{
  "model": "image VAE",
  "dataset": "photos of plants, animals and fungi (iNaturalist)",
  "train_examples": 77898,
  "image_size": 48,
  "crop_scale_min": 1,
  "horizontal_flip": true,
  "bottleneck": "kl",
  "downsampling_factor": 8,
  "encoder_arch": "pvt",
  "encoder_norm": "layernorm",
  "encoder_norm_position": "sandwich",
  "encoder_activation": "geglu",
  "encoder_mlp_ratio": 4,
  "encoder_head_dim": 32,
  "encoder_fused_qkv": true,
  "encoder_qk_norm": false,
  "encoder_layer_scale_init": 1.0,
  "encoder_parallel_block": false,
  "encoder_inner_norm": false,
  "encoder_patch_size": [2, 2],
  "encoder_depths": [3, 3, 3],
  "encoder_widths": [64, 128, 256],
  "loss": "l1",
  "latent_channels": 32,
  "decoder_norm": "batchnorm",
  "decoder_activation": "leaky_relu",
  "decoder_channel_attention": "eca",
  "decoder_widths": [32, 64, 96, 128],
  "decoder_blocks_per_level": 3,
  "decoder_block": "plain",
  "decoder_attention": false,
  "decoder_upsampling": "transposed_conv",
  "kl_weight": 0.001,
  "init": "torch_default",
  "optimizer": "soap",
  "beta2": 0.99,
  "lr": 0.0032,
  "beta1": 0.95,
  "shampoo_beta": 0.99,
  "eps": 1e-08,
  "precondition_frequency": 20,
  "max_precond_dim": 1024,
  "one_sided": true,
  "adamw_lr_other_params": 0.0021,
  "cautious_weight_decay": true,
  "steps": 6100,
  "batch_size": 64,
  "epochs": 5.0,
  "lr_schedule": "wsd",
  "decay_fraction": 0.3,
  "final_lr_fraction": 0,
  "warmup_steps": 300,
  "weight_decay": 0.2,
  "adamw_weight_decay_other_params": 0.05
}
Rows from block 1 of the decoder of a small image VAE, named by matrix and row number. Each number is 128 + 32 x the weight over its row's rms, rounded and kept within 0 to 255. All counts start at 0. Numbers have three digits each.
After each channel's rows are labels from the 100 images, of 14976, where the channel reaches its highest value: "top examples" is what is common among them. Only what is clearly more common there than usual is listed. The data: photos of plants, animals and fungi (iNaturalist). In brackets: how many of the 100.
# conv: 3x3 conv (decoder.mid.1.conv.weight, 128x128x3x3, each kernel summed), inputs 0-63

conv.104:113140115173170080173090152112091166154140123147114124146148092111092145140172150090184134160173159098120143167136086136066153157069147097116130194170095095162143165114102105159093135148078152
top examples: phylum Arthropoda (82); class Insecta (80); order Hymenoptera (30); family: Apidae (25)

conv.122:215135142142154134121134098213153178148170162137165166084164101189144136164156155175157221087139125173105136118149153135152112115145172189125163146161186139105154131117102158126143122089139134
top examples: phylum Arthropoda (75); class Insecta (74)

conv.21:098164161137090151118121146129143087139163104064126108182154101167102150142179153080126155122177094077179187117114124111140129144191116164130125126143109036147102144135062088114114160152121152
top examples: class Aves (83)

conv.127:136143148152181085113093101139110173147205125143144156159171062123106136133167147089193162129144155130141179156134122130102158149101209124113169179207101109149173190107079122134129133122132207
top examples: phylum Arthropoda (61); class Insecta (60)

conv.20:139159126115161141060138117128090172094133126161117127091103109127135155131129110165134111128083157154133125099133192151201156173163180186144110118089157156143121074134128104153192135124145091
top examples: phylum Arthropoda (75); class Insecta (69)

conv.72:044146156112117160144143159114154113135156140103111132169098190149143086174147101150136060137173119105144120194156122120126147153165172038128148083105135140171131160169162124112150178158175130
top examples: order Lepidoptera (32)

conv.97:123147098102098194182188084137156091116073161093108080099058154129137154124115129141091041130095139144104067110132134146123134099104090110197141111076146130131127036159138137132134120165115090
top examples: class Insecta (61); phylum Arthropoda (61)