python train.py --encoder_mlp_ratio=4 --encoder_qk_norm=false --decoder_block="plain" --kl_weight=0.001 --init="torch_default"
Rows from block 6 of the encoder of a small image VAE, named by matrix and row number. Rows with one number belong to one neuron. Each number is 500 + 40 x the weight over its row's rms, rounded and kept within 0 to 999. All counts start at 0. Numbers have three digits each.
After each neuron's rows are labels from the 100 images, of 14976, where the neuron reaches its largest size: "strongest on" is what is common among them; "place" is the part of the image that holds the peak. Only what is clearly more common there than usual is listed. The data: photos of plants, animals and fungi (iNaturalist).
# gate: MLP gate (encoder.blocks.6.mlp.gate.weight, 1024x256), inputs 0-85
# fc1: MLP up (encoder.blocks.6.mlp.fc1.weight, 1024x256), inputs 0-85
# fc2: MLP down (encoder.blocks.6.mlp.fc2.weight, 256x1024, transposed), outputs 0-85

gate.3:528506483475486559504448470478497495511546490517534508506433456576485405461513475480493564465511472576516398465536504464570511460491517450521535467505513541495497482558487477476560527500457494516490561436509506525578561480545507458481454439407457527445496492
fc1.3:457483487545490505481525475546531503506499469474479547536460472512538474470476542459477499490453509531527510572512461473550517576496550505603553523548559523425468533517361517580511534490467535467456440552504469471447417507562444456519475474485450517483479541
fc2.3:469491498529486500452481546533490428549486485544465467528510506555509522484502482541489430548486484521472484499505542467494472484497569501501526535426491515559508524492519582425434500527483506424525528538540557470483508504522458466502464501457505514488482495
strongest on: order Passeriformes
place: centre

gate.571:499477570489517435549458504522440528481572528521490441524543539491530474466476479495488456585477523510496430455500493549526494450506450433552452515455556469557482521527484452511488494454489515537478581524540447503434555505566488516501476422456510530547524441
fc1.571:482496477507529524485436506532518487518480551470588523535488510506541455448501438531490507439542537557494488592458442426490463519529510535528568529523454525448454532489572478504564473508531508516521448448465548469500499482509493553445542508537456529505456547
fc2.571:494564473532509508437542365545482467471517466429459467563540498446459469536526488543517485517521529559488559522487416412487519508513507498492490522471505498463519497520416506480438525504473531465471529526474558515532526542535519496611474510470518469488483517
strongest on: order Passeriformes
place: centre

gate.674:543480580548521434459510517487453537444526528601492553475474531541508513582466476553585564475510505492464491526469524523472449465432555501502494541430524479514497462452545448479462512391521587487485550468546513393504504536495491494425524519547493483541474498
fc1.674:538525560486503499476500509436415524490450527486470548452514474443502481560488470517513539478467590474510485559483519505531511556416489537474521529486462548531428540440492483525526506422517537506517448497526478511568505512457526564551572508537518503477477522
fc2.674:465487495506512515510448535503486484504479521523527489581528477522494521488497480503496502509520502519507494506503499525480505516496480531489505493499489506565488493493529491518506499496500523487635402508563542384544522495482541504463503521513514527461519473
strongest on: order Passeriformes
place: centre

gate.416:506466417433498471460494473474413464466479504521440484488508492496508508496552498573602579535517488482489511477513481493444509489454484537515479558518494507538474560493509512487489537512502512459296562459505488454496485479572484519481492508448529547522470434
fc1.416:592501467430518561523499491455535517523462481511477508495538542411513458437494450437544558480452495415470456526497448505560511514462467494539457488482477454478501520502489443526438491475473459488503454463514508614584465490456651470448430441530508515530522544
fc2.416:556498474515404489517483493504465567543526490515520523429449487549489476550456501591553471490456482478569438523484484599516482449501561453487532543400531506569487483472501491517475564502489418517556528520471445478575515497472502529491437574478488514543533547
strongest on: order Passeriformes
place: top left

gate.422:483497506556452562475446462469504434453568564516529528450412513475510448553503453444515590510536523539475498523473552539472419524424481489492504544543528540508536469530561567544460511528484493450385467524567466483553459550506497488535550525516500502479486513
fc1.422:542549508514393477477528485548504573590493511482501494515478471412478542478518475440574514500487483455467497506520568513517452461447480518509504500516499451577442532498502475498595473543505505528515514487530502449590497522508496479519519507546409514492474519
fc2.422:514495492531524519518500505540439493486525588478426531409498518498539602477492466518541570536544487462466490483506458567473585493442507462578490505424477460491489456492512577549483547499495501519476506477520477484510481487500509440514497532485506491531530538
strongest on: order Passeriformes
place: centre

gate.620:550531517453456579486529541454555536541482509550556483492514470465468479555493479571498480448478489463425531510475482546490551425540493545505525499454526476580431484545490506494468469428462538555484551482448562544520495535485505511480565432509460485513463468
fc1.620:520472458502439539470521483567502513450541514559506524545472539512476458551517471448583465554523498453506492544466517550554491477386521427528521494533466506524507447544576567505376496481469538573499442544460553449543467527511503433432496523510518502437558497
fc2.620:540481467508462532417559551470470587530497502510455446483412459419506505497500473506487493473476529518490558455465515525491456454559508565487519477504523463524487523514473511453450545517483487520517486554518535491459503486491461579487518491476355431516494572
strongest on: phylum Arthropoda
place: centre

gate.672:481501557453486519532551518488492507435446496660522497535524529473436411504529453539513437490488493463489514460568454557520539489498513565521564491498541523546501497481442507501509470413451524495451509520467474504488492541563413450484545486456406505533484527
fc1.672:502465541517564519503485486464506498472474461414499474452488548471466463556497531530466646543583479522548470508536523501505569552481428470541493480486548441471515432466467511515484409534507524445534549451547506553506529528435534505582482460551557562483458505
fc2.672:554490491545500437482485517548486485409487490433486562560418540496519527518466502534508474486572512548443469533496459507526456545478514426463477504505514529477444530471500496504506484528513519520547492548433491431506487490485484480454520512481538509507478528
strongest on: class Insecta; phylum Arthropoda
place: top left

gate.758:499520492490487441443486462496465471460430496528532424532540469532482482509516518527491445503507518417543485452508510527485605505527495524462493406565457492537465448483549465440511418516494480469491487502536487560456510492487509497511445541543474512542542555
fc1.758:474467541568456634455519499453553527486546523563524420490457452530508517546523528549368481500515534506472481504471513530446546502479452479470478498472511512533528472493521494519528531503505515511463527492446519506429495448476573541549525507512462433553520517
fc2.758:538489510542539503527481518509477507511503552503430599512455528531428516516490478480500499460533450420472480574479457488518486496448500427502531533516482474501521466423518517520530507507511516520477560455499486425536478504498439473439551539564571489468564494
strongest on: phylum Arthropoda; class Insecta
place: centre