{"model": "image VAE", "bottleneck": "kl", "encoder_head_dim": 32, "encoder_inner_norm": false, "one_sided": true, "epochs": 5.0}
Rows from block 6 of the encoder of a small image VAE, named by matrix and row number. Rows with one number belong to one neuron. Each number is 128 + 24 x the weight over its row's rms, rounded and kept within 0 to 255. All counts start at 0. Numbers have three digits each.
After each neuron's rows are labels from the 100 images, of 14976, where the neuron reaches its largest size: "strongest on" is what is common among them. Only what is clearly more common there than usual is listed. The data: photos of plants, animals and fungi (iNaturalist). In brackets: how many of the 100.
# gate: MLP gate (encoder.blocks.6.mlp.gate.weight, 1024x256), inputs 172-255
# fc1: MLP up (encoder.blocks.6.mlp.fc1.weight, 1024x256), inputs 172-255
# fc2: MLP down (encoder.blocks.6.mlp.fc2.weight, 256x1024, transposed), outputs 172-255

gate.422:064164145131194116122148173105143148121168132179089120162129116106195126103118133125133143125113113155120134135119129109146118125149108097114129143192129104149147105121120140103154143150118162147146086141141133114158112121142137116121108125109126093167
fc1.422:091141120123122167109114123162105136180173134151162131147151125126152121144120142089159073126066133117142128157131121099115109149111101156109103113139079117075119136159133126145125149109114132118114120102172098143145108104110116118129148130122135135145
fc2.422:131089135148168107147071132078154130067120137124104121134115110073177113109103124122134137163103164135114111099142133127126131135151130076140139131113178123120094159078118088129163143142115140147082117122123140126137147137157166042137151149129109159094
strongest on: order Passeriformes (51)

gate.563:120133128122155153113114175151134134171184149144102156099153130124121122149141142154133145121113097119118142043140125123129067128133146108101133116213149145124117123128130165149138088141147172129132157128125135126175145134107116134138128146125147119165
fc1.563:131128130142114156111138147130121114166156115104121137168122069132148119142158108105136177115100124056127126136125120160110121116150101118113145121187130138184145108132143184160081120091132123135170133127110145131155129094146101119146121148113100130151
fc2.563:129118154171101129111087129158103126109120145107183140089143106074121130109146104100123115167131127122100167132170116068168103124154103139143148101122152150092149129135134159154138111131129170111112155146088126145072127069132131153161117104117122169174
strongest on: class Insecta (61); phylum Arthropoda (61)

gate.555:134121112077180049159140121139123129129085142142067124153109095144091130099150138133112143104129171113127135125129115094141139136112177095122154129119057123136126104138173112130147143147144121169119131133139113119138119180119133108094145130125134125085
fc1.555:119126110130099155114131112141122136116176128132156132132128114137162190139115158105118139151133126128143108129133179143089143148120135141118096134154163118109140135136114104185167154108132111117109138127123113136110118122133168151127082135120124129170
fc2.555:100128106141093159118141108138080112113165118094158117129187078083124051091151086091137138143129118141094132162149125134128154144138138179144123125054126154095119144131152135160130165145139138145156116108158137174122142101127120131180144101130141165118
strongest on: order Passeriformes (55)

gate.620:147145130123118120098144132142127107135162121151086109123133132136104160129133140160145114111152138144138126121095123127118080098116098119166181099138111106150152184126105111119125090078173075133132102140069118142150135143076154126115148119116130172190
fc1.620:081115097157095155129121132110165140104146152186128131108139157109146145119113124042129154165144125102154133133134165121154124168158103143145094106171109121098124132108113134170156114145135099137152120147126136158121138111130114150116116107146112141171
fc2.620:157135099145156118136153138129133159120134148132069076127122141157162116133115160143123171118136118163143100147100156174123135091116113133131135136127144098145138120122153111170108145114154105111137149139143126127159139179127128075099097111110123092187
strongest on: phylum Arthropoda (60)

gate.495:102112141154131068133173132072117117090104149115169132115103132132098152092142122132121150149155137147132101082121136116103133094137157135109101132110121109138120133137157124136184137108146186147133097146140123124147105149109130138140148129112138082138
fc1.495:103037157150120137126161122103102112125108153101173123117149155100133098118147106131119104126113137115137119131139140112083120111147144113133129123125093090186145118150127123081201164090088146148123142136108112130135153123131084159162157122136107114161
fc2.495:103179109132152134117182133140150087126117101094130135115176172144129166137156125089153147139162107154181110129123134137097129110090107118128134114128103081106136100130147093058143145113117113124128120141107141142121120159143166089155111100107112086074
strongest on: class Aves (84)

gate.436:114117132135113092108153110158112118166131111141126133128152092127121176149124101119109128119140143161157119103155136194127100126120139135150135112085098131180120127135163100170130094074135130079158122136137121144108119128130152122130111109131130103120
fc1.436:185115129126116128143139153129116101163122152150089098152117138162126150116097146188135096092134124170127182130103099153152114115126091137134151124132115121116121163091121105111109137127153113100107126101105138105135118136118129203097081117156116133122
fc2.436:107121111175124166127130123138169122121127126132184139140129144122132135143099086132132137146155117087158088094143165090116111125135110112125096103112098119124126125136122126084161152139109131116108119162165125071118126123126110102130128148122148101134
strongest on: phylum Arthropoda (66); class Insecta (65); order Lepidoptera (31)

gate.52:163101121133108123145142121143135138125133113123081104144140132102123135132131150139126044122124159146132124187141111143164090126131143149141170134155128134098142163138095147111105091092131053123111141122119091105144144132130148128104089120127126140162
fc1.52:126108119129166149119113117087149123096120113130191149120137127101123109171124136132118118145144139148148105155110081144121133086132140141130132137130122150144133137152103148126157120144151147125110131135128113143106119085123125065124110137108148121091
fc2.52:122155000104121182150153113143150162141151127123117093129126137151156114160127145134131179080116138135132089135134141153121129115117119134129102126169031119162134136153130143168126127122125130128165122109148124122153150150128099091123126097123149125079
strongest on: class Aves (83)

gate.3:116131116137122110134142090124133138144132146127160154124102155121127113153112123099166169149142133084118117117143138116084161127095141123133125157104149098144135165131158114083085128133131160100090099089142121127136116125165148093143131119166130112149
fc1.3:149078110122151083103098117175114120124141153148124165116108168100131103085122124140119143138130108098118174140159093134117109097160113156125108127120121125124127084109134130129131141090148117114137131128088159120091171127140146124146164122115142086162
fc2.3:173156183125148134140102101112131177116140112158114153125164117069161117107117109131116127168114143115093139162138128121103124114098170125135132128100193107110122186143106113136142090103141131154114183155106122130102162098149170096094093156136136116105
strongest on: order Passeriformes (50)

gate.416:125096149135152162136105115137149149121115124167162138154128138095117138093150096155154138113137113138129110152126119158109148125179160153132147149127065139121144127135126130134138136140125144116139119120121141096145128145104127163089119158133119141108
fc1.416:100138105120137098145103103134122141127136174115134143112115165155135082109157171139151149112119123163127111145154101119115116159102106098145101155174118150124146147176122136164064188150106162139143123086111138123153136091123156147151118152141136113100
fc2.416:137115077148108146153109134114086148151135089125127080107172111081145141149105114133123138128126165169114163171122143102112139111151118162068126170063101143094176128114131091128155138110152100119109119124141111130134099112138154136093159120122140144072
strongest on: order Passeriformes (52)

gate.649:151087113130149138101134135122139125156100088139161134151153148145151080125131149152087114134109138121082097135105117135134139093087127109132117186156131148054154154132108122127129166160101073147119155125094126115106132142099135100131072168091135134094
fc1.649:125104138108108134110166169148169132116132112125132117087115114116149136132112105099158089141099125162120165101114158154144156111113158138138158113093100138140141115119137121094159085083121086158069071142158095173134119122116140145123113123100130139142
fc2.649:142113113112117201137135155097152071136110135119148134128176170119127135113114100086145094125148160145148124079129107100163158098115128110116144104095127144139146136101085144102156144115104075133160130138114138111130101159120110135092129148109149108082
strongest on: order Passeriformes (55)

gate.119:073118134130129111120121135116111151074117153160136147121132149105148136125126106158119099133147142221132103133121116088124144041141148146149113118143131133110123117118110106104194154143129226142124142144108110120133118130121154124121080126115139128124
fc1.119:125106123165143122103138140065143123123104153146107178136126098108171148115121111132128115166149134130150121140114129108088146117163118167186144105055146089141152163129177127130134194120124206161102157125135121098145148120135118150116160115089116121123
fc2.119:089141129140151138130127123125133090129136105142174147142197125097117136097158085114099125182149126134138104114157129117064115115122132156139109101122125114121154121147171123143126145106113127121180109093120167159125138137119121086139138112085098165134
strongest on: class Aves (86); order Passeriformes (55)

gate.626:133178102124122148128149121141139121119128123088098131141119130158125103110144136134108118141105120135152144181179124065146145150093135117142107126118125120115165148107141125066128157086160123140131142123156101168101119125151107138122171125119131135142
fc1.626:169137102107139152153126136115112134091116137100114170143133119119121115118119121137107092134097090120125146136141117075102129140110146103140123165124119148147125172139141111084108145095127153098149115127111081133121101077133161174120066130145150115119
fc2.626:118123166144171143150136148093106111116128127108125143097106090132166138112186089123129121131097197129081123143126152088134150129119120146086093127123077120123115135111159128149128169106135182074129118129152089113126144114115155143152120133138117135199
strongest on: order Passeriformes (55)

gate.656:125127122019169101061146118109109138136098124134126116095104124144097136166155135129128144070160083194147086102117098128126158132137130153127140171104124143165139142121116117130116171146129159145130157105125109085139109139118132142155151114106137144148
fc1.656:200132119109155109167149111147151119068168127148080150125037110138115159112130159135127151137109116119113128107122129121154153128095128148131091139143180140126166148117118123095151159137112120117127142128087148126140128120118137167140135129111143074109
fc2.656:127168168141151154128134116114134080095121133115126143138134104145174147127124098110132118160112167115130138139121170121144120119100096129100141138099145082141135133123161088141182160146137136135113159094113080101110117143142143120116099158111160152035
strongest on: order Lepidoptera (31)

gate.672:097111108137106158118120138132106156143206142120098125102132155118107135128129115138124116133131142160110127074142159108105094110133138107124153155209143131178172100123157154112145053124126122107109128157080126111133139130097099118150126064131149113168
fc1.672:141135152099134132160124122102142103114061179133128113136140173173142137141134097128124128140143124178137108164100129114146116149153125115111144117074121134122119111142103102116158156111151153152136118108136117095126131150131141113126072120115125131074
fc2.672:133150082162101118105088137221118109131120122085149143095140091090122140110146114074122132154140151116090160103175142100142115108133128136135148126102148161081143139118131166166163128137130142113082161159101142137101134089154123129140113116128131167131
strongest on: class Insecta (62); phylum Arthropoda (62)

gate.571:187135166095031131157095112136166125145123158137100091134106076118119133155092102135105165133172157164138113141113132131122120130131163143139114113133131088114103108138084131170082120116109125150110110171096108131100125142118126134109103163139169138123
fc1.571:117116100102113109116115136193156108122117127146135151159135129136084162131156143166137131143126105066072075100105151124124141115113087116161093133154087136107122099116133124119119125133146088105120127137111104117106129193150164121095109132156146089134
fc2.571:109144083102109180141182120103148121124160139151132116173129128188109145182123141125139178133103128134152156129134153086096137099154111118104104124158139145091131146129091058116161151114129100127103118125148137117126126143175146104105126138123144141135
strongest on: order Passeriformes (50)

gate.759:104153153131152146110088129113147131102129158160103146125148123115190146088131115178120077143127152126131103134130140105087115070128151119111151130158146117135097134119125134096159153069136153138077098140156116111151130083129160132114121126115148140130
fc1.759:142184098138135151147120182124126122127078148131098089157083118152142145134149149125124132131120124174131119137105142127187146117106135130145163164151119092144087092146101129104115138122107143120143092171131142127139098081140116160103121102126121117162
fc2.759:124123255155122041113116108107119144114121125131149132135126132108124175099126118124131113145145124118112141130111127125130131125135115114123133130117255123119126127123112110120133103129145136128084134141122122138131115124138188136126112153137093120112
strongest on: order Passeriformes (52)

gate.519:087111122079116138109099116126128100154103140121234128120154128157124116124130125127108109129148157167117130102170126087106086194127133133097156115076162130111123153170102145128074136113148164101113127134136102131134119101114130122108154122147130109169
fc1.519:101123124130115139102125104091171128183126150120137120110167131122131114123126123159099064149126140136143130136177139136141102141157100077129140090176073136081066119107101143114107126141138123131044109140119125122119119128134121084132090136141136136135
fc2.519:140178100115143125167152143125184162112130117153125106134176138135109148099091159140130133108143127131141113129101121163147114113125139126105127118122171123115105148120099129210120113150140088138101132127128145132158133172142117071104149137140132125102
strongest on: order Lepidoptera (32)

gate.318:106133134123129097117100091170117145113134128100148095138131110187137167113133146155097141107147155106136071144120163143123150129113144120109088138169140128140098125173129130110126119100142086109153099123099107143149130171140180097133084122115150118078
fc1.318:108145157181151114131134128108108140103157123150085119103103119152122155124126122136114115134164141172086124132124126160124082128181106081097137149165143082124118129134129140157131106093115132149170125137139079088189157102141128112156124117109128117126
fc2.318:153146084104119143115094137156132112146128120113116143122125122123186112125145142100121109134117139160059111132145159126133099149137091172155118130120113102097162144120132117124143151099145131078114116128150126111131134104149139127100103103117134161158
strongest on: order Passeriformes (50)

gate.674:104115135101128127113125107161134140124140142148105134122128122108166162126122127172127052143147155152122144159137114132129112120153154125143149137110131119088101160088098142078164106059149155140067065136145116134142118075135142160105057129139135150150
fc1.674:111105125132133150104081164116152177126129127128133130136172117077150119138158161158122100140154132175132117131115110118099130074125137124092137138188114157095123130118115136099153148120122173149110123116117145156161136131128129131125113098090117158107
fc2.674:129116255163123067115102107116113137123112117132141130130119129116115177113123128128131109149146119112115136125112129113143128128135113111125136136102255128117123126119119112111138118130136130131091147137119120140132110131141178146127123151136101113132
strongest on: order Passeriformes (54)

gate.758:149139138124138133129104019139090128125162093150125161130135123150179125120125141143149105160184122090120097106133151140119072113119142155143128119123061114159092099100123133116193096102100165154120138156139132129145145101122135135169142133120133162124
fc1.758:122113133098172110122142139118092101111105138119105126145105120103150150101132132176122062148152131172105117124116113137102093082119132148121126156125107147137137129173112153108151149192131138116099162127162097104147149093143121101133106122168117077126
fc2.758:088112189133183140125131176131119111085140154124125164105133107079151112104119115122112073182119097124102141111140110105134132124144153148115124145101127148136115138118147143080133172097135152139071113135124146131101127081120124136134094101118154149203
strongest on: phylum Arthropoda (61); class Insecta (60)

gate.8:120143134113132110181124129176108090133142103127141122128133109126116142107128145088113137194088131157095099104150094092142090127107136155139127150099147115171115119134156138126139103144110124134112133157130138163129098104138144101150111110103125112061
fc1.8:126041114115115154140128101095137146066077137100070129143129128114180090155131138130114135115162155083140116164128131164097135110137117125133123127210106135161155137126131145117133179111116136119149177102089152156125136151128099133138127121118116094138
fc2.8:116157013156117139135138142139118147130130150124150115122116119128127135084135131124131156121082135142113136112151115147108148128130128137112103137138158102134104138141111137184150115152150129115163114103159126129146123145132117112160151111136152142030
strongest on: order Lepidoptera (32)