From a checkpoint of a small image VAE.
Model: encoder activation geglu, decoder widths [32, 64, 96, 128].
Training: soap at rate 0.0032, 6100 steps, batches of 64.
Rows from block 1 of the decoder, named by matrix and row number. Each number is 128 + 24 x the weight over the matrix's rms, rounded and kept within 0 to 255. All counts start at 0.
# conv: 3x3 conv (decoder.mid.1.conv.weight, 128x128x3x3), inputs 0-7, a 3x3 kernel for each
conv.104 [142 118 113 143 119 100 145 129  92 134 118 125 147 150 127 139 146 108 119 105 128 112 131 137 127 118 130 132 143 141 140 163 137 120 179 157 131 147 140 162 150 144 148 141 137 125 119  91 108 112 105 103  82 137 119 168 155 165 188 142 105 165 105 106  85 111 120 133 126 131  91 116]
conv.105 [128 152 119 121 187 153  82 178  97 145 110 124 139 190 120 155 117 123 137 134 138 120 130 155 120 133 131 144 143 114 102 136 143 114 135 134 122 137 134 155 119 160 101 124 113 116 109 142 146 171 100 123 145 127 105 193 121 105 192 153 109 132 106 148 115 124 146  98 122  92 149 131]
conv.106 [117 164 128 129 151 133 120 150 127 129 107 115 152 171 124 128 111 142 133 137 147  90  73 138 116 129 122 142 127 156 110  99 101 121 158 165 132 118 131 114 119 166 119 149 134 129 116 132 108 238 145 115 137 131 140 195 175 109 139  99 157 102 137 103 136 148 130  97 122 118 128 126]
conv.107 [161 167  93 125 108 190 125 112 110 121 103 144 118 125 121 123 135 121 139 126 110 149  83  94 140 146 141 151 126 107  96 123 137 144  86 144 135 115 126 136 103 135 141 153 134 128 144 134 123 156 103 128 125 113 129 126 112 147 135 104 166 102 121 134 117 130 133 216  89 118 116 105]
conv.108 [119 124 143 128 135 136 169  96 129 125 144 134 106 108 104 130 155 109 104 143 137 126 102 103 125 170 122 122 108 135 121 117 139 110 129 119 124 125 143 173  67  89 137 119 129 139 129 106 102 117 120 138 139 139 125 176 116  81 196 136 103 133 106  99 109 127 147 159  95 142 141 127]
conv.109 [125 130  85 133 169 164 122 102 133 141 136 106 132 153 122 141  87 150 136 123 130 106 218 120 134 141 124 100 140 102 168 219 151  98 113 128  99 118 145 164 186 132 136 135 146 145 129 125 118 150 137 119 124 127 120 200 129  86 208 139 124 131 111 126 125 131 150 113 143 127 129 111]
conv.110 [123 134 128 106 121 106 133 149 130 133 147 123  88 139 125 150 152 120 137 139 120 159 150 115 107 150 123 138 137 123 116 156 111 119 164 148 108  96 130 114 203 134 129 148 137 148 142 128 147 132 116 129 121 120 123 148 111 146 169 174 144 139  81  82 113 135 113 157 111 131 117 114]
conv.111 [132 140 147 132 121 154 126 121 113 104 135 104 106 113 130 114 127 135 137 102 107 137 170 129 150  99 136 163 117 112 118 175 146 130 101 132 107 129 118 142 189 105 144 122 102 130 103 133 113 116 107 128 150 140 134 127 101 128  72 156 146 126 116 134 125 121 107 168 125 120 119 155]
conv.112 [128 107 124 136  79 105 116 100 122 104 121 139 126 222  94 119 111 167 151 143 130 136  76 132 126 129 140 141 151 114 147 122 109 113 132 137 135 117 123 141 197 137 145 130 104 104 147 123 115 138 138 123 152 146 161 128 131 157 134 105 128 124 107 136 112 136 140 159 153 129  82 117]
conv.113 [136 113 148 109  84 169 128 114 144 128 136 129 131 110 144 127 131 112 138 144 134 140 102 128  95 165 100 106 104 136 106 143 105 142 110 136 140 153 112 138 191 135 144 116 173 163 145 129 108 190  94 138 119 120 115 105 118  96 128 112 135 135 146 137 108 124 107 173 115 140 114 148]
conv.114 [119 110 139 138 126 121 112 109 122 140  95 137 141 139 164 107 127 106 123 106 129 116 114 148 153 154 131 115  99 135 116 184 137 161  78  96 115 117 134 184 147 121 131 117  97 137  91  88 118 162 128 125 146 118  97  92 119 100  16  73 144 120 109 141 169 131  97  71 148 113 144 137]
conv.115 [110 140 138 116 152  91  84 188 143 137 125 137 139 145 113 136 120 131 125 110 105 146 188 134 133  97 150 126 142 159 128  85 104 110 175 108 132 116 132 118 135 125 103 150 109 133 133 145 132 194 122 126 128 138 123  81 132 151 145 117 149 138 123 129 115 145 136  96 148 116 165 117]
conv.116 [135 127 132 161 139  69 115 175 116 144  87 149  97 156 132 147 126 119 126 153 140  88 198 158 125 107 114 140 128 156 130  90 128 113 235  88 115 126 124 137  97 151 136 145 139 131 128 153 148 100 110 116 121 151 112 171 149 141 106 127 142 138  88 110 150 138 150  90 148 127 140 122]
conv.117 [137 134 103 111 122 176 111 134 116 137 139 136 153 129 132 125 127 136 125 141 137 145 192  87 125  89 136 142 114 128 128 121 108 128 138 112 110 118 115 102 255 131 127 117 129 125 129 128 158 175 111 142 121 124 120  69 122  92 153 114 137 131 119 117 127 117  91 147 135 125 120 129]
conv.118 [121  89 130 145 120  85 123 137 111 126 123 130 111 139 134 124 131 150 131 130 157 120 189 101 130 111 123 122 136 130 124 107 138 107 130 153 114 112 131 114 102 121 110 143 122 115 126 109 133 188 166 109 131 129 149 132 126 121  84 134 133 101 165  99 135 131 147 246 132 137  95 127]
conv.119 [139 136 123 137 167 160 120 148 121 120  99 135 138 152 124 115 124 164 105 156 106 121 146 102 137 134 131 133 104 130 147 149 106 125 138 115 137 150 146 168 194 145 107 130  80 136  87 101 138 150 164 151 127 131 137 130 105 100  78 100 124 104 116 128 180 121 114 171  93 123 156  92]
conv.120 [102 115 118 168  80 189 135 111 137 120 115 116 131 125 122 137 118 139 134 110 112 149  96 130 129 128 132 118  98 119 139 175 122 119 115 127 151 120 126 103 237 133  94 134 133 135 133 106 117 111 116 109 143 148 122  91 120 133 105 137 115 115 165 121 127 127 123 126 114 138 156 121]
conv.121 [123 146 102 131 159 131 117 130 147 135 131 139 149 139 122 125 115 117 120 115 126  80 112  91 139 139 101 141 141 130 137 104 131 127 101 124 119 150 134 119 163 129 152 111 103 115 131 141 148 111 105 124 145 129 135 117 123 113 230 106 167 102 129 112 134 136 118 114 137 130 159 133]
conv.122 [132 105 163 126  96 255 113 145 209 137 125 124 130 156 150 118 109 120 123 157 130 132 111 111 133 170 119 132 140 119 145 105 147 123 160 114 138 191 137 106 144 103 100 178 115 145  93 154 150 120 153 122  92 135 133 107 130 136  98 159 141 114 119 109 142 136 109 147 149 124 137 112]
conv.123 [123 137 140 132 144  88 106 135 131 140 130 133 125 104 131 118 116 110 137 155 134 108 161 129 124 158 113 150 146 116 110 143  97 113 111  91 155 165 133  88 120 110 116 127 111 142 121 139 146 103 122 138 144 126 137 109 120 146 206 100 116 113 136 143 125 112 131 100 180 122 147 102]